{
  "dataset": "crops of objects in photos (Visual Genome)",
  "levels_per_channel": 4,
  "inner_norm": false,
  "adamw_lr_other_params": 0.0027,
  "cautious_weight_decay": true,
  "batch_size": 128,
  "lr_schedule": "cosine"
}
Rows from block 2, named by matrix and row number. Rows with one number belong to one attention dimension. Each number is 128 + 24 x the weight over the matrix's rms, rounded and kept within 0 to 255. All counts start at 0.
# q: attention query (model.blocks.2.attn.q.weight, 240x256), inputs 0-255
# k: attention key (model.blocks.2.attn.k.weight, 240x256), inputs 0-255
q.106 [133 142 111 152 109  85 111 144  95 134 142  87 141  95 111 149 135  86 122  96 154 104 135 124  90 179 161 128 138 126  90  97 136 129 121 153 133 116 144 139 132 123 107 162 105 166 130 143 143 133 101 110 172 162  93 141 158 114 139 136 114 136  83 163 147  94 128 150 128 100  92  78 146 117 128 109  77 110 104 147  90  89 127 153 102 127 189 137 130 161 130 105 100 108 143 179 152 110 150 164 102  61 107 110 150  94 111 126 165 145 155 142 128  97 114 105  95  64  84 137 146 102 135 127 136 196 135 175 121 148 142 134 160 151 127 128 122 177  91  97 104 111 129 123 168 113 141 125 121 114 113 157 117 146 106 113 121 136 112 167 122  75 128  77 133 142 143  77 162 105 146 144 158 115 114 155 136 123 101 130 187 137 108 122 115 115 160 111 135 134 130 133  85 155 116 133 145 154 144 113 142 138 166 157 116 147 128 141 132 164 114  99 191 108 121 119 114 134 123  81 133  96 148 114 146 135  97 146 117 153  97 121 106  89 115 147 117 131 121 122 160 125 119 134 133 109 150 129 145 137 141 123 119 117 132 146]
k.106 [100  95 100 115 134 146 143  46 124 104 138 133  89 113 125 115 128 115 100 129 137 160 160 134 113 155 145 112 140 111 131 134 123  73 120 102 111 118 120 126 155 156  99 138 165 111 148 116 105 120 113 101 161 176 137 132 130 120 101  97 139 111 152 128 178 118  73 126 153 118 192  90 131  89 147 170 139 173 128 104 143 119 135 149 106 123 153 139 134 158 131  55 136 174 122 170 103  98 100  88 161 115  93  96 124  97  97 129 122 167 147 111 138 118 165 149 110 137 153 134 148 119 169 109 158 141 145 146 158 123 166  74 128 139 127 154  78 143 114 101 107 120  97 109  99 120 141 120 127 182 182 155 120 144 123 179 126 171 173 126 125 129  91 110 103 107 164 128 149 111 112 148 112 162  93  97 103 124 135 111 137 150 144 136 157 134 137 129 124 180 119  96 154 156 115 110 144 125 141 110 125 121 113 127 157 159 135 124 146 130 152 126 140 142 103 111 100 147  95 126  99 127 158 102 150 119 117 144 125 135 119 119 137 128 125 182 103 137  96 112 134 120 112 104 123 137 136 146 165 117 127  78 107 139 133 139]
q.107 [144 156 173  79 118  96  77 146 161 118 127 150 150 128 136 141 105  90 143 162 126 131 124 124 123 125 104 144 128 110 132 136 150 128 109 150 119 103 151 141 151 148 134 115 182 146 137 159 118  78 137 172  84 130 165 144 142 133 142 132 156 116 135 160 110 127 147 141 163 160 111 145 161 129 112 104 141  96 126 128 112 116 144  78 170 109 112 127 150 199 101  94  85 160 140 170 124 106 135 113 146 121 175  96 108  88 142 168 105 110 141 134 128 128 139 117 102 146 135 141 131 169 131  93 139 120 138 141 160 166 149 116 123 145  96 108 119  93 109 122 131 142 131 175  92 111 150  89 144 168 128 148 155 118 123 112  84 123  97 125 145 144 136 152 179 133  62  67 127 128 112 105 135 104 188 163 123 131 170 112 133 172 125 154 102 114 114 188 141 100 128  87 101 116 157 120 140 140 147 123 124 126 141 120 118  92  52  94 161 167 119 124 121 111 129 129 114 109 103 136  74 122  96 132 133 158 153 130 119 126 153 118 125 107 122 115 135 137 132  94 120 158 104 100 121 147 135 125 165 113 124 134 125  60 173 113]
k.107 [149 142 129 178 119  95 107 127 117 151  89 159 140 139 119  91 209 124 102 142 140  93 131 172 153 127 172 151 151  99 137 134  95 110 144 127 166 123 113 156 102 106 134 107 120 139  92 133 149 154  80  95 134 112 124 141 166 109 107 137  89 108 132 134 119 109 115 118 117 158 123 156 129 161 151  71 158  84 145 115 171 130  99 114 133 122 135 137 180 157 152 118 143 111 159 153  78 168 155 132 115  95  95 157 149 105  86 130 125  83  94 109  90 161 120  86 145 145 154 132 113 124 136 158 136 130 132 137 124 133  97 107 107 116  87  94 133 141 102 133 108 165 111 129 124 129  71 138 150  83 154 105 137 106 136 154 101 106 134 155 107 105 128 120 155 111 145 131 114 125 200 138 129 103 153 116 107 121 149 125 116 143  99 141 113 140 133 161 126 143 134  93 149  93  97 117 126 153 130  99  98  82 125 138 122 113 131 134 137 131 139 151 128 130 132 117 100 139 124 135 102 148 142 143 165 117 149 141 129  97 145 151  94 118 144 113 136 109 112 118 124 120 145 126 132  74 107 119 116 149 152 153 132 128  84 108]
q.108 [118 152 144 122 115 120 133 120 129 160  76  99 134 114 149 122 135 111 100 153 127 142  85 140 126 132 176 163 106 104 116 125 118 115 118 135 151 129 130  72  89  78 167 158 133 141 112 128 122 151 170 133 108 113 114 136 105 173 107 143 119  95 139  94 143 115 148 118 140 174 108 144 132 121 119 107 168 133 158 107 139 181 117  88 114 128 127  89 152 132 147 148  56 165  96 109  64 119 117 149 153  99 169 110 102 146 134 104 107 135 140 116 121 143 141 136 142 177 123 137 135 128 133 106 101 110 133 133 138 113  84 111  96 115 139 171  98  63 117 155 141 159 157 189  93 145 138 143 104 160 136 139  98 157 127 160 112  94 143 131  97 101 128 129 157 109 127 106 129 154 113 138  96 128 155 116 126 170 146 152 137 123 131 109 125 150 110 157 140 135 165 128  78 157 109 115 134 155 118  63  81 145  91 122  91 120 141 168 118 107  88 122 139 139 154 171 124 153  94 150 111 107  60 174 103 115 113 152 109 149 149 147 156 125 126 150  88 157 140 136 113 192 155 116 129 117 166 110 136  56  93 116 141 117  93 119]
k.108 [112 121 103 116 158 102 147 114 113 129  96 118 140  97 127 154 100 133 151 108 155 115 116 141 107 138 156 105 164 126 139 156 137 126 125  86 137  95 111 123 172 108 127 100 130 101 129 143 163 151 146 166 120 131 152 101 145 171 154 133 131 149 154 109 150 145 166 105 160 150 137 125 162 102 151 101 164 107  95 115 169 107 117 112 110  93 151  97 115  95  99 139 127 134 108 123  83 101 149 133  73 156 162 101 121 121 161 131 118 135 122 119 150 122 129 153  96 133 184 124  97 188 130 131 111 130 123  96 148 125  92 138 110 153 116 114 141  99 151 109 108 149 104 165 144 122 142  75  79 118 140 149 140 157 155 130 126 148 167 132  96 123 155 102 121 121 118 108  92 105 236 163 110 120 150  74  81 205 145 102 120 122 130 132 133 118  93 145  94 117 137 112 109 137 138 105 107 137 132 122 115 104 124 175 111 106  95 157 138  96 119 147 101 106 141 123 117 125 114 100 132 132 113 125 169 160 127 136  98 136 128 176 151 131 157 145 103 103 124 110 125 153 144 136 113  53 132 120 137 137 138 117 146 141 123 108]
q.109 [147  93 140 155 123 131 146 126  91 114 144 146 142 158 107 148 138 103 144 156  64 122 123 121 176  85 118 144 157 147 158 144 120  98 153 110 119 117  82 135 167 118 134 178 124 110 117 108 120 155 177 159  95 186  93  94 106 149 129 119 146 115  93 116 146 174  85 150 127 132 138 157 113 143 146  91 103  97 128 172 124 121 147 129 134 115 146 106 128 143 115  90 125 124 136 157 166 124 116  94 141 172 147 113 164 151 119 125 108 114 127  98  91 127 156  94 150 112 121 166 129 154 132 118 113 118 117 142 111 146 125 140  86 142 109 155 112 192 125 131 196 108 152 118 166 123 132 125 134 118  92 123 128 146 118 126 145 135 167  84 135 135 126 145  94 144 109 160 139 140 103 173 131 100  94 174 141 110 122 170 153 124 110 105 107 150 128 128 132 123 191 124 124  90 113 125 148 157  64 134  81 161 179 122 154  90  99 124 132 103 128 141  69 130 118 108 143 153 119 152  84 101 151 114 159 141 120 108  75 117 129 124 122 133  82  99 110 161 129  60 170 116 148 100 134 168 156 173 115 104 148 133 146 103 101 111]
k.109 [134 106 147 117 156 132 118 130 190  79 136 126 105 113 111 161 126 107 122 165 112 133 138 162 115 158 101  81 189  90  81 143 116 114 121 103 112 157 118 104  95 158 115  70 130 146 190 155 121 113 162 121 149 120 148 111 105 101 140  87 123 111  85 113 123 107 127 115 137 129 104  83 108 135 132 194 149 159  91 146  86 174 105 173 116 141 131 102  99 151 121  91  95  98 114 118 152 103 173 189 140 110 166 152 160  96 105 116 110 122 136 143  93 121 160 146 179 131 115 136 104 111 130 137 156  83 165 154 152  75  67 149 125  84 113 108 144 140  91 159 167 133 147 123 138 125  82 129 138  74 102 143  99 121 150 148  87 152  75 137 166 167 121 143  82 145 105 157 106 104 126 138 112 112 145 147 168 144 131  96 117  92 103 112 116  94 139 121  90 158 155 112  95 143 131 151 113 125 162 105 142 138 124 139 195 140  99  97 140 165 109 120 130 127 147 137 135 141 132  79 165 140 121 136 170  76 116 151 174 146 131 156 113 141 102 126 153 107  92  92 164 135 176  97 151 170 150 168 145 123 135 109 117 132 117 157]
q.110 [123 108 172 116 131 148 148 111 182 162 145 119  83 118 144  78  86 187 128  84  91 159 128 205 137 129 109 114 122 154 174 150  87 135 114  99 179 114 109 152 117 148  80 138 140 127 103 121 100 117 117 134 146 105 133 104 117  87 131 154 115 165 100 133  83  83  98 147 161 140 102 119 133 108 104 151 137 132 116 102 127 146 174 159 125 100 150 100 130 134 136 153 122 126 122 119 115 116  96  96 145  83  90 134  74 173  83 124 134 146 141 161 188 146 127 122 115 133 113 119 119 129 123 136 116 132 139 155 123  86  97 127 139 120 164 153 101 135 126 129 168 121 113 144 145 135 124 128  99 117 106 138  73 149 136 104 125 129 112 134 107 112 134 170 116 152 151  82 147 108 139  92 142 100 133 117 120 144 123 167 132 164 105  59 140 127 103 108 140 108 148 158 157 126 146  89 133 143 129 159 158 146  53 141 119 105 182 195 120 131 129 139 186 141 111 140 132 162 126 110 177 115 100 104 128 114 171 123 154  96 144 105 112 106 154 150 113 118  89 148 112 169 150 120 158 144 131 160 117 143 165 143  97 131 125 169]
k.110 [135 144  71 178 164 108 150 150 111 123 155 134 144 117 139 169 144 147 131 126 141 135 102 104 131 150 161 128 148 122 132 171 112 149  97 137 141 100 109 173  86 127 122 123  75 113 158  98 142 154 130 141 117  76 101 139 112 154  83 152 169 180 114 154 102 170 123 101 100 147 113 111  87 147 177 155 166 136 147 110 134 195 136 136  78 126 121  76 106 108  91 156 146 149 123 140 134 167  90 147 127 125 112 159 157 141 118 116 112 160 122 119 146 149 142 104 183 150 155 114 107 152 106 172  69 113 158 121 158 113 126 109 101 112 104 106 161 133 152 118  83  78 103 123 150 142  68 174 138 122 126 135 141  68 145  81  97 161 191 114 153 100  99 108  95 147 118 134 183 135 157  91 139 137 149 118 132 104 131 138 151 141  78 131 143 130 146 126 122 187  94 114 139 145  94 121 118 126 136 158 109 107 112 117 159 118 120 148 182  65  80  93 116 124 121 151 112 155 123 145 149 161 132  97 139 110 124 100 124 114  94 134 130 130 146 122 116 134 137 180 104 130  89  84 186 129  91 183 124 109  70 127 157 128 132 131]
q.111 [ 86 110  91 114 122 131 128 171 144 135 115  91 133 129 136  85 109 144 113 153 115 125 109 151 124  94 151 141 120 137 140 115 122 140 123 144 110 131 152 165 141 103  60 129 118 158 127 161 132 119 115 143 162 189 124  96 134 132 118 136  87 136 153 128 150 138 170 134 103 143 107 138 127 137 121  96 139  99 144 154 108 109 138 124 125 116 146  75 107 123 110 156 124  76 135 112 168 134 148  98 102 157 179 140 137 143  90 124 170 169  95 130 121 153 123 118 158 131 122 141 137  92 122 127 121 168 155 165 108 109 182 130 121 131 134 105 158 149 140 127 184 128 149 119 101 122 158 122 122 115 108 125  96 111 167 135 155  93 117 113 121 142 172 106 169 139 165 131 111 138 141  89 159 133 158 135 129 148 157  74 123 165 134 104 124  87 113 141 124  79 116 140 138 119 142 123 154 130 109 122 154 154 141 136 123 137 137 134 118 125 139 168 139 129 125  91 174 121 103 122 145 123 129 127  75  75 150 170 142 132 141 140 160 144 133 108 108  97 116 118 120 131 147 114 130 163 139 130 118  72 124 126 115 145 125 141]
k.111 [126 118  84 117  86 107 139 170  86 105 182 162 110 132 146 108 127 121 111 169 125 127 126 191 101 159 152 150 108 143 138  77 141 134 154 136 157  81 135 139 168 148  95 120 100 133 136 115 140 149 163  92 174 124 116 134  85 118 150 124 162 141  80  92 101 125 153 103 173 173 105 124 143 141  95 167 101 107 148 168  95 133 116 107 118 163 174 121 101 116 139 102  99 131 149 130 153 111 183 149 139 138 105 119 140 167 141 138 104 137 117 134  82 142 132 123 132 138 112 155  77 108 160 140 147 175 114 166 127 165 117 127 143 128 125 149 146 145 100 122  98 134 154 112 126 118 145 135  71 140 135 123  94 102 137  95 143 127 102 140  83 118 141 105 142  87 127 109 141 101 103 115 131 122 180 139  99 125 157  68 137 166 107 130 127 100  94 118 146 126 127 121 106 108 162 115 141 141 127  90 126 122 128 126 132  76 124 148 101 145  89 121 139 128 102 120 147 112 105 138 120 120 107 159 133 130 103 131 112 172 158 144 135 151 122 139 129  82 164 123  76 169  96  82 140 164 114 125 177 116 149 165  98 176  95 140]
q.112 [133 119 105 125 118 178 101 122 134  91 127 125 123 120  79 128 179 145 147 128 105 148 163 126 123 136  83 102 114 136  76 156 155 120  85 128 120 118 112 142 163 141 151  86 133  95 154 151 126 151 172  99 122 168  88 128 166 107 134 132 171 156 140  94 134  95 120 146  99 131 107 188 118 115 132 126 105 173 149 123 165 119  86 130 151 107  88 133 132 145 110 126 136 183 164 111 121 171 116 133 121 139 116 103 161 112 102 162 135  70 145 133 116 113 130 106 139  97 130 106 120  98 108 132 116 138 148 156 104 156 125 163 126 112  87 139 132 143  83 169 131 154 158 103 157 118 126 140  91 135 173 137  87  62 187 124 126 118 168 119 147 155 161 120 103 129 102 136 128 159 120 134 139 106 139 140  87 133 137 186 134 127  96 164 129 121 148 122 139 133 113 123 143 116  92  97 106  39 150 146 104 120 166  98 148 105 120 142 168 156 142 131 150  90 111 155 131  92 139  61 137 113  77 120 112 169 137 112 115 102 136 179 157 160 127 143 161  90 159 110 110 131 189 146 115  95 172 167 127  94 167 100 105 113 141 159]
k.112 [148 135  80 141 138 142 155 140 155 122 116 150 136 108 153  80 139 154 138 132 121 161 123 147 143 121 132 129 109 109 156 132 126 142 172 152 143 142  55 133 118 162 129 186 125 140 124 111  94 104 174  73 187 122 155  90 148 101 130 117 169 149 143  99 193 161 107 139 104 126 194 134 121 137 153 127 140 122 161 124 127 132 160  65 148 100  95 123 133 143 140 174 127 129 124 111 155 134 116 110 132 128 122  95 134 104 183 100  98 147 128  92 131  88 138 132 128 112 153 131 105 109 156  83 116 149 120 116 132 167 131 108 131 144  57 107  89 122  99 124 136 149 141 113 124 131 141 149 142 126 123 111 141 117 111 157 132 147 108 140 130 149 135 129  72 105 146  78 103  81  75  87 156 147 140 105 141 142 152 103 160 154 109 138 119 137  90 140 121 121 120 107 155 123 164 117 161 127 131 117 111 100  79 154 111 122 133  82 112 106 131 168 120 115 116 172 138  96 105 103 141  69 144 114 142 131 115 102 188 134 117  73 169 118 118 130 169 137 152 181 173 130 177 104 142 120 120 138 148 156 109 165 177 114 125  83]
q.113 [144 114 124  65  87 152 136 118 154  87 144 109 131  98 139 153 128 146 147  96  89 128 116 135 110 160  86 125 137 186 110 155 182 148 124 150 110  67 167  90 130 105 106 117 145 161 133 167 126 138  95 136 103 164 149 129 108 118 187 136 119 156 119 113 105  85 140  97 141 110 116 109 102 102 174 143 113 113 119 173 150 138  84 125 122 112 113 128  98 151 141  77 151  92 153 135 133  98 161 131 128 147 134 140 109  85 131 139 157 124 112 110 112 113 143 151 187 151 126 156 158 137 130 172 196  93 137 109 104 129 180  94 116 130 121  94 124 124 143  97 152 102 116 129  99 163  96 103 129 114 112  83 139 148 153 100 113 124 156 154 126 141 166 146  91 157 118 117  93 126 179 106 101 139  87 136 123 104 144 123 123 142 128 174  99 196 126 138 142 131 158 141 163 142 112 140  85 174 151  96 106 185 127 123 103 148 135  84 157 165 128 109 105 136 143 103 164 128 139 121 112 185 154  53  74 123 139 108 147  77 114 155 163 114 171 141 104 153  98 122  99 118 107 106 135 167  90 176 148 156 159 112 117 141 101 109]
k.113 [117 142 135 144 105 133 128 115 112 157 128 103 171 139 107 129 167  87 115 114 166  98 137 133 137 136  93  92 135 137 103 114  97 138 117 139 176 121 145 120 153 101 117 115 129 168 116 170 103 131 152 137 126 128 176 134 144  96 129 144 130  94 135 117 123  91 115 136  82 120 175 111 130 117 134 110 164  91 116 117 107 104 134 118 123 159  84 124 152 147 141 110 147 133 167 159 102 160 163 114 139 158 166 149 135 126 111  95  72 116 113  93  67 123 150 165 154 183 174 120 145 123 155 140 147 161 170 120 134 132 112 127  99 124 123 148 122 153 131 144 114 117 154 155 111 154 120  95 111 154 174 160 138 122 103  96 129 120  99  94 136 145 167 136 132 149 117 155 139 180 165 175 170 138 117 142  91 124 148 153 161 133 144 115 141 127 144 116 120 112 146 143 168 104 124 109 137 130 100 140  95 152  71 128 107 121 149 112 179 151 150 168 174  82 142 131 104  81 118 166 128  98 107 123 108  94 121 144 136 129  44 137 155 156 168 150 117 109 100 128 124  84 117 161 131 166  96 155 119 134 107  92  80 101 124  85]
q.114 [130 150 122 129 104 136 127 136  85 192 195  74 113 152 153 127 119 135 145 180 182 166 108 125 128 142  95 149 164 128 147 123  62  81 142 135 149 157 110 121 136 114 108 150  78  71 113 127 113  85 124  93 171  89 159 109 139  68  94 114 124 158 125 152 113 113 120  97 129 108 126 101 116  87 145  98 134 135 134 151 138 164 136 110 116 119 200 147 133 119  81 104 140 184 154 117  87 129 142 122 164 135 164 174 106  86 138  96 167 136  92 143 118 117 122 104 121 144 121 103 147 138 101 148 142 107 158 143  89 148 147 113  95 114  86 109  86 108 120 168  98  91 124 118 159 199 161 154 114 100  98 131 179 147  86 147 150 178 124  72 108 122 147 155 138 148 119 116 169 127 116 175  97 132 130 153 150 130 102  98  91 130 141 117 120 145 168 118 148 157 139 165 155 160 153 161 134 139 138 161 109 115 119 130 131 119 157 100 128 116 126 147 122  92  89  84  92 156 112 167 115 135 131 141  95  88 150 197 121 137 142 107 123 151 124 144 119 124 131 147 143 130 164 125  93 111 121 102 132 144 137 124 103 123 118 145]
k.114 [138  95 158 133 113 141 130  77 117 116 105 112 153 142 101  85 100 164 113 166 124  98  73 153 149 181 155 131 143 132 115 112 129 126 103 137 132 111 104 124 125 135 134 175  93 135 155 124 158 156 112  83 140 109 129 110 125  94  45 109 130 169 145 159 135 136 111 149 148 138 112 171 113 122 138 175 121 132 154  86 165 112  98 148 116 164 186 143 114  94 124  92 148 141 115 116 135 111 117 141 167 122  98 144  97 154 110 119 145 159 115 161 114 109 117 129 128 110 115 145 117  85 119 121 152 135 142 173  98  62 165 117 171 175 144 149 145 139 148 158 124 109  93 140  98 131 141 151 136 132 120 113 147 123 128  86 138  96 108  95 170 136 101 104 157 134 105 102 128  65 123 122 115 128  89 149 109 165 116  98 141 106 141 110  99 141 164 136 148 155 133 117 121 146 119 130 116 128 118 116  99 135  89 131 138 151 185  99 168  90 134 122 146  81 112  93 124  99 105 157 120 111 136 153 158  95  66 128 130 106 137 141 122 146 141 158 106 137 142 121 144 178 158 106 115 135 121 153 116 107 131 114  74 112 157  99]
q.115 [ 67 162  76 112 125 133 148 128 121 122 164 160 130 108  88 121 116  92 204  93 111 141 141 140  95 133 187 124 163 106 110  79 100 166 110 149 116 162 148 196 141 136 142 125 142 126 152  99 126 133 105 112 177 135 147 135 128 159 121 118 121 152 147  94 108 143 128 114 115 112 100  76 102 128 137 140 123 122 137 115 140 117 121 103  93 163 125 142 138 128 174 146 122 146 157 173 135 186 148 127  98 150  81 132 142  98 150 145 128 139 127 112 153 147 104 161 137 109 123 157 125 106 165 116 118 152 155 112 125 113 134 110 135 132 103 141 144 172 163 131  78 146 152 114 148 108 149 167  83  77 110 110 162  88 149 107 119 117 109  91 163  98 184 109 173  85 141  98 141 102 123 109 102 134 100 102 153 137 130 109 153 128 133 113  96 108 150 102  95 103 110 106 102 118 131 114  96 137 102 106  81 128 143 136 163 125  89 130 121 131 127 115 146 145 159 102  90 118 117 117 132 133 139 106 156 134 133 138 138 137 120 114  98 129 113 152 125 125 164  99 159 151  97 141 138 150 154  95 110 154 119 115  87  87 113 130]
k.115 [111  96  98 144  79 106  80 119 114 173 123 133 126 108 124 109 129 123  97 110 156 113 126 131 145 121 138 140 126 147 148 109 117 114 119 172 145 106 119 118 124 130 179 126 143 110 176  96  89 107  99 105 131 104 125 133 153 160 118 173 109 213 151 155  99 133 178 150 127 124  96  93 141 111 176  70 128 143 118 104 130 144 145 118 162  94 127  89  98 108 155 142  79 135 145 200 109 142 154 140 114 154 129 182 151 132 161 161 102 115 121 145 187 174  81 132 136 129 139 171 163  91 111 129 144 139 140 113  95 124 147 154 167 117 127 111 133  96 111 132 137 142 128  93 148 155 140  97 169 137 119 135 167 165 141 117 155 144 131 146  86 112 122 142 163 145 142 127 148 201  94 127 168 147 129 121  71  46 143 125 149 145 139 159  88 157  86 118 117 111 135 127 121 134 140 111 146 121 125 127  95 135 104  81 158 135 113  90  79 110  93 157 135 113 127 118 116 196 144 187  96 120 117 134 144 167 115 170 105 120 107 123 114 132 169 126 121 102 109 129 111 101 109 117 124  64 130 154 130  93  88 143 104 124 113 118]
q.116 [ 96 125 130 129 134 147 124 102 120  86 124 122 102 139 143 145 133 117 105 156 120 121  56 109 180 122 168 120 117 145  94 156 150  70 118 111 139 112 106 122 129 136 131 103 158 143 164 142 121 117 142 107 108  94 179 132 117 127 113 156  82 105 157  93 133 114 148 145 118 125 113 125 128 131 130 179 158  85 152 127 126 111 125 134 140 139 121 148 127 149 142 122 167 119  83 108 157 144 129  90 164 128 142 109 100 119  57  93 128 101 143 123 155 104 102 132 170 141 118 100 120 128 127 118 110 161 142 106 125 122  85 154 170 104 140 134  87 129 152 171 134 132 109 167 145 162 127 107 105 158 103  92 165 138 147 132 128 123 100 153 121  92 102 146 208 145 167 115 103 172 178  98 150 122 146 113 161 118 105 143 102 153 111 156 128 145 153  68 123 112 128  99 126 128  95 158 171 194 110 129 198 155 133 121 171 113 137 123 117 112 128 161 110 151 120  80  53  79 126 129 154  87 136 197 137  79 158 103  80  87 111 143 110 164 137 132 131 146  89  89 113 136 139 131  97 123 109 135 105  92 147 137 148 119 119 172]
k.116 [115 108 131 129 124 151 169  92  82 122  87 115  93 150  80 146  95 138 103 145 131  89 148 115 196 124 181 136 147 122 109 120 152 182 112  96 175 123 101 111 101 144 101 102 139 143 162 140 118 155 121  87 130 119 153 125 187 116 106 106 132 102 118 130 143 158 102 128 147 144  99 148 104 114 173 150  75  89 137  98 128 138  99 109 138 170 123 143  98 104 123 106 140 111 142 177 125  89 107 124 127 135 147 131 107  90 147  98 100 140 158 109 137 149 105 112 102 100 118 110  98 129 133  77 127  85 126 125 132 125 151 182 118 136 144 130 115 140  80 155 137 168 122  99 165 129 161 119 155 147 135 100  70  92 160 150 101 106 106 140 114  58 148 153 161  97 135 190 133 146 125 108 138 177 106 157 138 191 113 117 115  77 128 129 148 105 153 156 109 134 143 145 151 135 128  91 145 146 120 184 140 125 133  79 184 106 132  91 154  52 123 119 144 179 155 123 106 104 184 142 159 127 179 132  70 155  95 158 128  97 142 103 113 140 130 122 166 115  99 167 129 122 141 114 156 123 128 132 141 114 139 143 106 162 147 115]
q.117 [143 109 148 103 125  74 140 127 163 113 117 110  95 151  80 108  98 131 134 121 115 121 172 104 165 102 136 158 118  94 110 123  96 157 133 145 155 153 119  82  73 124 183 111 155  92  82 145 117  89 143 167  99  89  76  91 119 135 142 111  92  90  73 120 126 110 153 125 153  92 128 102 135 136 104 123 165 106 145 149 145 139 150 133 135 128 110  45 104 156 145 173  81 154 120 172 120 131 108 155 100 156 120 122 123  73 142 100 109 121 147 136 109 123 142 148  83  97 134 143 132 100 157 135 147 117 132 152 119  90 160 157 138 130 130 125 140 157 122  90 176 109 128 117 123 167  96 138 171 114 125 115 113 114 136 126 195 157  97 149 103 118 123 127 165 110  81 167 122 155 178 123 189  81  91 129 152 113 127 109 181 179 162 106 114 113 156 136 123 172 126 146 170 133 128 130 108 121 137  71  94 158 153 137 163  74 173 141 129 125 162 117 115 117 153 121 138 162 140 140 121 103 106 132 100 106 109 121 126 166 136 161 134 106 113 123 155 100 181 181  98  90 173 148 125 132 148 131 133 129 183 146 149 152 101 154]
k.117 [117 116 125 172 158 109 162  98 123 145 118 101 111 125 132 115  91 113 136 134 100 108 145 102 136 135 137 143 144 137 158  95 119 141 138 157 179 159 121 166 109  96 163 167 109  70 126 131 106  75 152 123 132 126 161 133 154 118 130 169 124 106 152 121 113 126 168 142 103 131 142 148 145 144 113  94 167 118 150 166 107 172 140 158 122 111 148  85 161 159 116 163 148 143 146 125 106 115 115 149 111 142 146 142 123 125 120 160 110 145 109 115  95 109 165 127 140 159 147 143 106 111  72 126  91 108 126 133 118 110 130 131 130 110 133 123 125 159 140  82 137 108 134 152 136 169 125 161  87 138 115 152 123 147 151 141 106 115 170 147  91 133 136 120 110 114  85 124 120 118 150 114 132 108  76 117 144 102 150 144 128 148  72 162  82 117 126 167 166 117 138 132 173 116 100  94 198 134 146  96 131 175 108 107 102  64 122 150 151 106 178 128 119 107 145 143 124 101 127 129 136 119  96 137 129 148 112 118 127  90 147 125 141 175 110 113 113 148 130  89 136 126 107  85 130 134 123 103 117 126 132 131 168 159 115 100]
q.118 [157 106 158 168 164 130 120 114 151  91 106 101 152 146 155 109 108 163 138 100 129 139 109 123 129 138 121 148 118 105  85 131  99 163 144 126 113 122 107  87 141 173 121 145 100 103 123 106 133 116 140 149 129 147  97 116 122 140  77 128 119 126 106 136 144 155 103 133 149 165 110 154 137 128 125 163 108 108 159 129 140  88 151 146 148 139 115 164 137  50 129 158 106 103 144 134 104 137 141 100 128 129 156 125 167 111 173  82 107  98 133 147 143 145 117 135 101 138 103 134  92 171 123 134  91  93 160 100 144  89 141 142 141  99 130 126 154 105 161 142 107 120 122 124 113 118 124 119 130 141 127  92 136 111 134 126  97 131 149 139 123 122 158 157  84 162 136 143 126  98 134 160 156 140 146 106 164 116 152 124 146 134 132 132  92  99 127 101 134 145 158 111  93  89 130 124 118 103 153  91 103 124  96 155 143 181 169  98 117  67 129 153 120  98 120 173 113  88 168 139 137 110 142 125 114 118 146 111  76 134 117 102 135 141 138 127 143  94 120 114 118 103 105 136 111  69 169 141 134 169 133 100  91 141 152 106]
k.118 [120  95 141 135 151 128 117 157 168 150 101 103  91 126 125 123 113  78 152 113 206 142  89 125 134 132 154 101 127 192 125 136 130 156 154 119 126 113 109 122  95 158 228 112 173  93  84 115 145 159 110 112  88 125 142  97  93  92 114 166 137  78 107 150 124 135 141 104 106 137 125 161 153 121 154 151 120  95 143 132 136 105 134 138 111 120 151 186  90 110 158 106 110 122  99  87 136 158 120 130 120 164  97 117 140  96 106 109 160 137 100 112 116 130 104 139  92 143 107 124 138 166 107  91  96 138  90 168 113 133 115  99 139 121 125 136 138 130  85  87 127 132 115 137 115 161 140 145 143 137  95 151  84 131 142 140 161 114 176 112 153 125 113 134 113  67 159 184 113 168 151 150 118 101 126 127 127 136 117 144 152 121 138 154 117 153 118 128 115 121 105 130  96 119  93 130 142 154 139 114 138 132 136  90 156 114 163 134 146 106 109 125  91  93 139 135 148 165 124 114 129 161 100 101 119 120 126  98  97 133 120  41 160 116 151 117 127 160 143 145  96 122 147 135 112 125 113 153 133 117 134 146 129 147 116 143]
q.119 [106 130 142 124 135 158 147 165 154 122 145 131 120 133 119  82 152 116 126 173 130 137 131 134 125 112 148 129 166 124 106 129 122 161 123 145 136 178 128 100 131 105 152 116 171 140  92 153 139 159 122  87 124 143  78  95 123 121 118 102 122  84  77 154 134 160 134 130 147 132 119 130 143 117 116 114 127  92 118 105 171 140 110 165 138  78  97 129 127  75 173 151 153 143  94 116 120 132  98  96  72 149 103 158  92 100 100 159 142 106 157 148 133 137  63 143 151 121 131 140 147 166 110 118 138 130 144 103 136 156  74 113 108 171 134  90 130 114 108 177 143 101 143  93 143 147 134 138 138 111 130 170 108 131  97 150 116 132 142  79 118 107 107  80 105  98 122 156 142 124 144 122 114 110 134 126  75 108 149 147 115 115 168 124 156 155  87 121 138 107 133 123 127 129 144 111 156 150 101 141 157 118 179 121 108 108 109 125 148 119 120 134 127 129  79 132 142 117 134  86 139 193 106 133 147 137 137 147 121 123  90 114 157 145 107 173 134 105 129 117  87 108 153  84 148 165 133 153 101 126 120 146 133 174 150 138]
k.119 [141 125 157 168 125 158 122 139 141  85 160 143 119 110 129 104 127 151 103 139 122 118 177 151 135 177 162 124 153 115  86 135 139  86 100 129 126 105 101  98  84 157 159 148 111 112  62 160 118 125 115 158 125 136 138 132 117 150 108 131 126 156 116 183 152 177  98 140 181 154 139 132 133 137 127 144 130 152 118 144 126 118 161 142 136 165  90 135 177  90 143 111 145 131 130 126 131 131 121 144 120 115 138 136 135 106 132 116 119 110 160 154  92 109  96 136 103  61 159 161 122 126 113 109 148  97 143 127 182 121 103  99 137 120 100 157 124  84 162 145 148 164 103 130 124 122 132 147 148 119 136 117 126 134 129 135 143 146 149 119 120 134 136 177  97 110 118 136 120 156  99 138 112 127 147 156 109 109 104 119 134 158  93  99 129 101 122 119 136 124 155 115 100 131 177 133 146 100 133 124 169 146 106 128 140 126 123 143 122 121  97 177 131 111  79 139 131 101 136 145  88 137 128 144 151 131 110 145 138 121 157  90 116 127 162 165  98  79 138 137 127 185 147 156 117 120 148 139 164  81 139 106 110 175 108 146]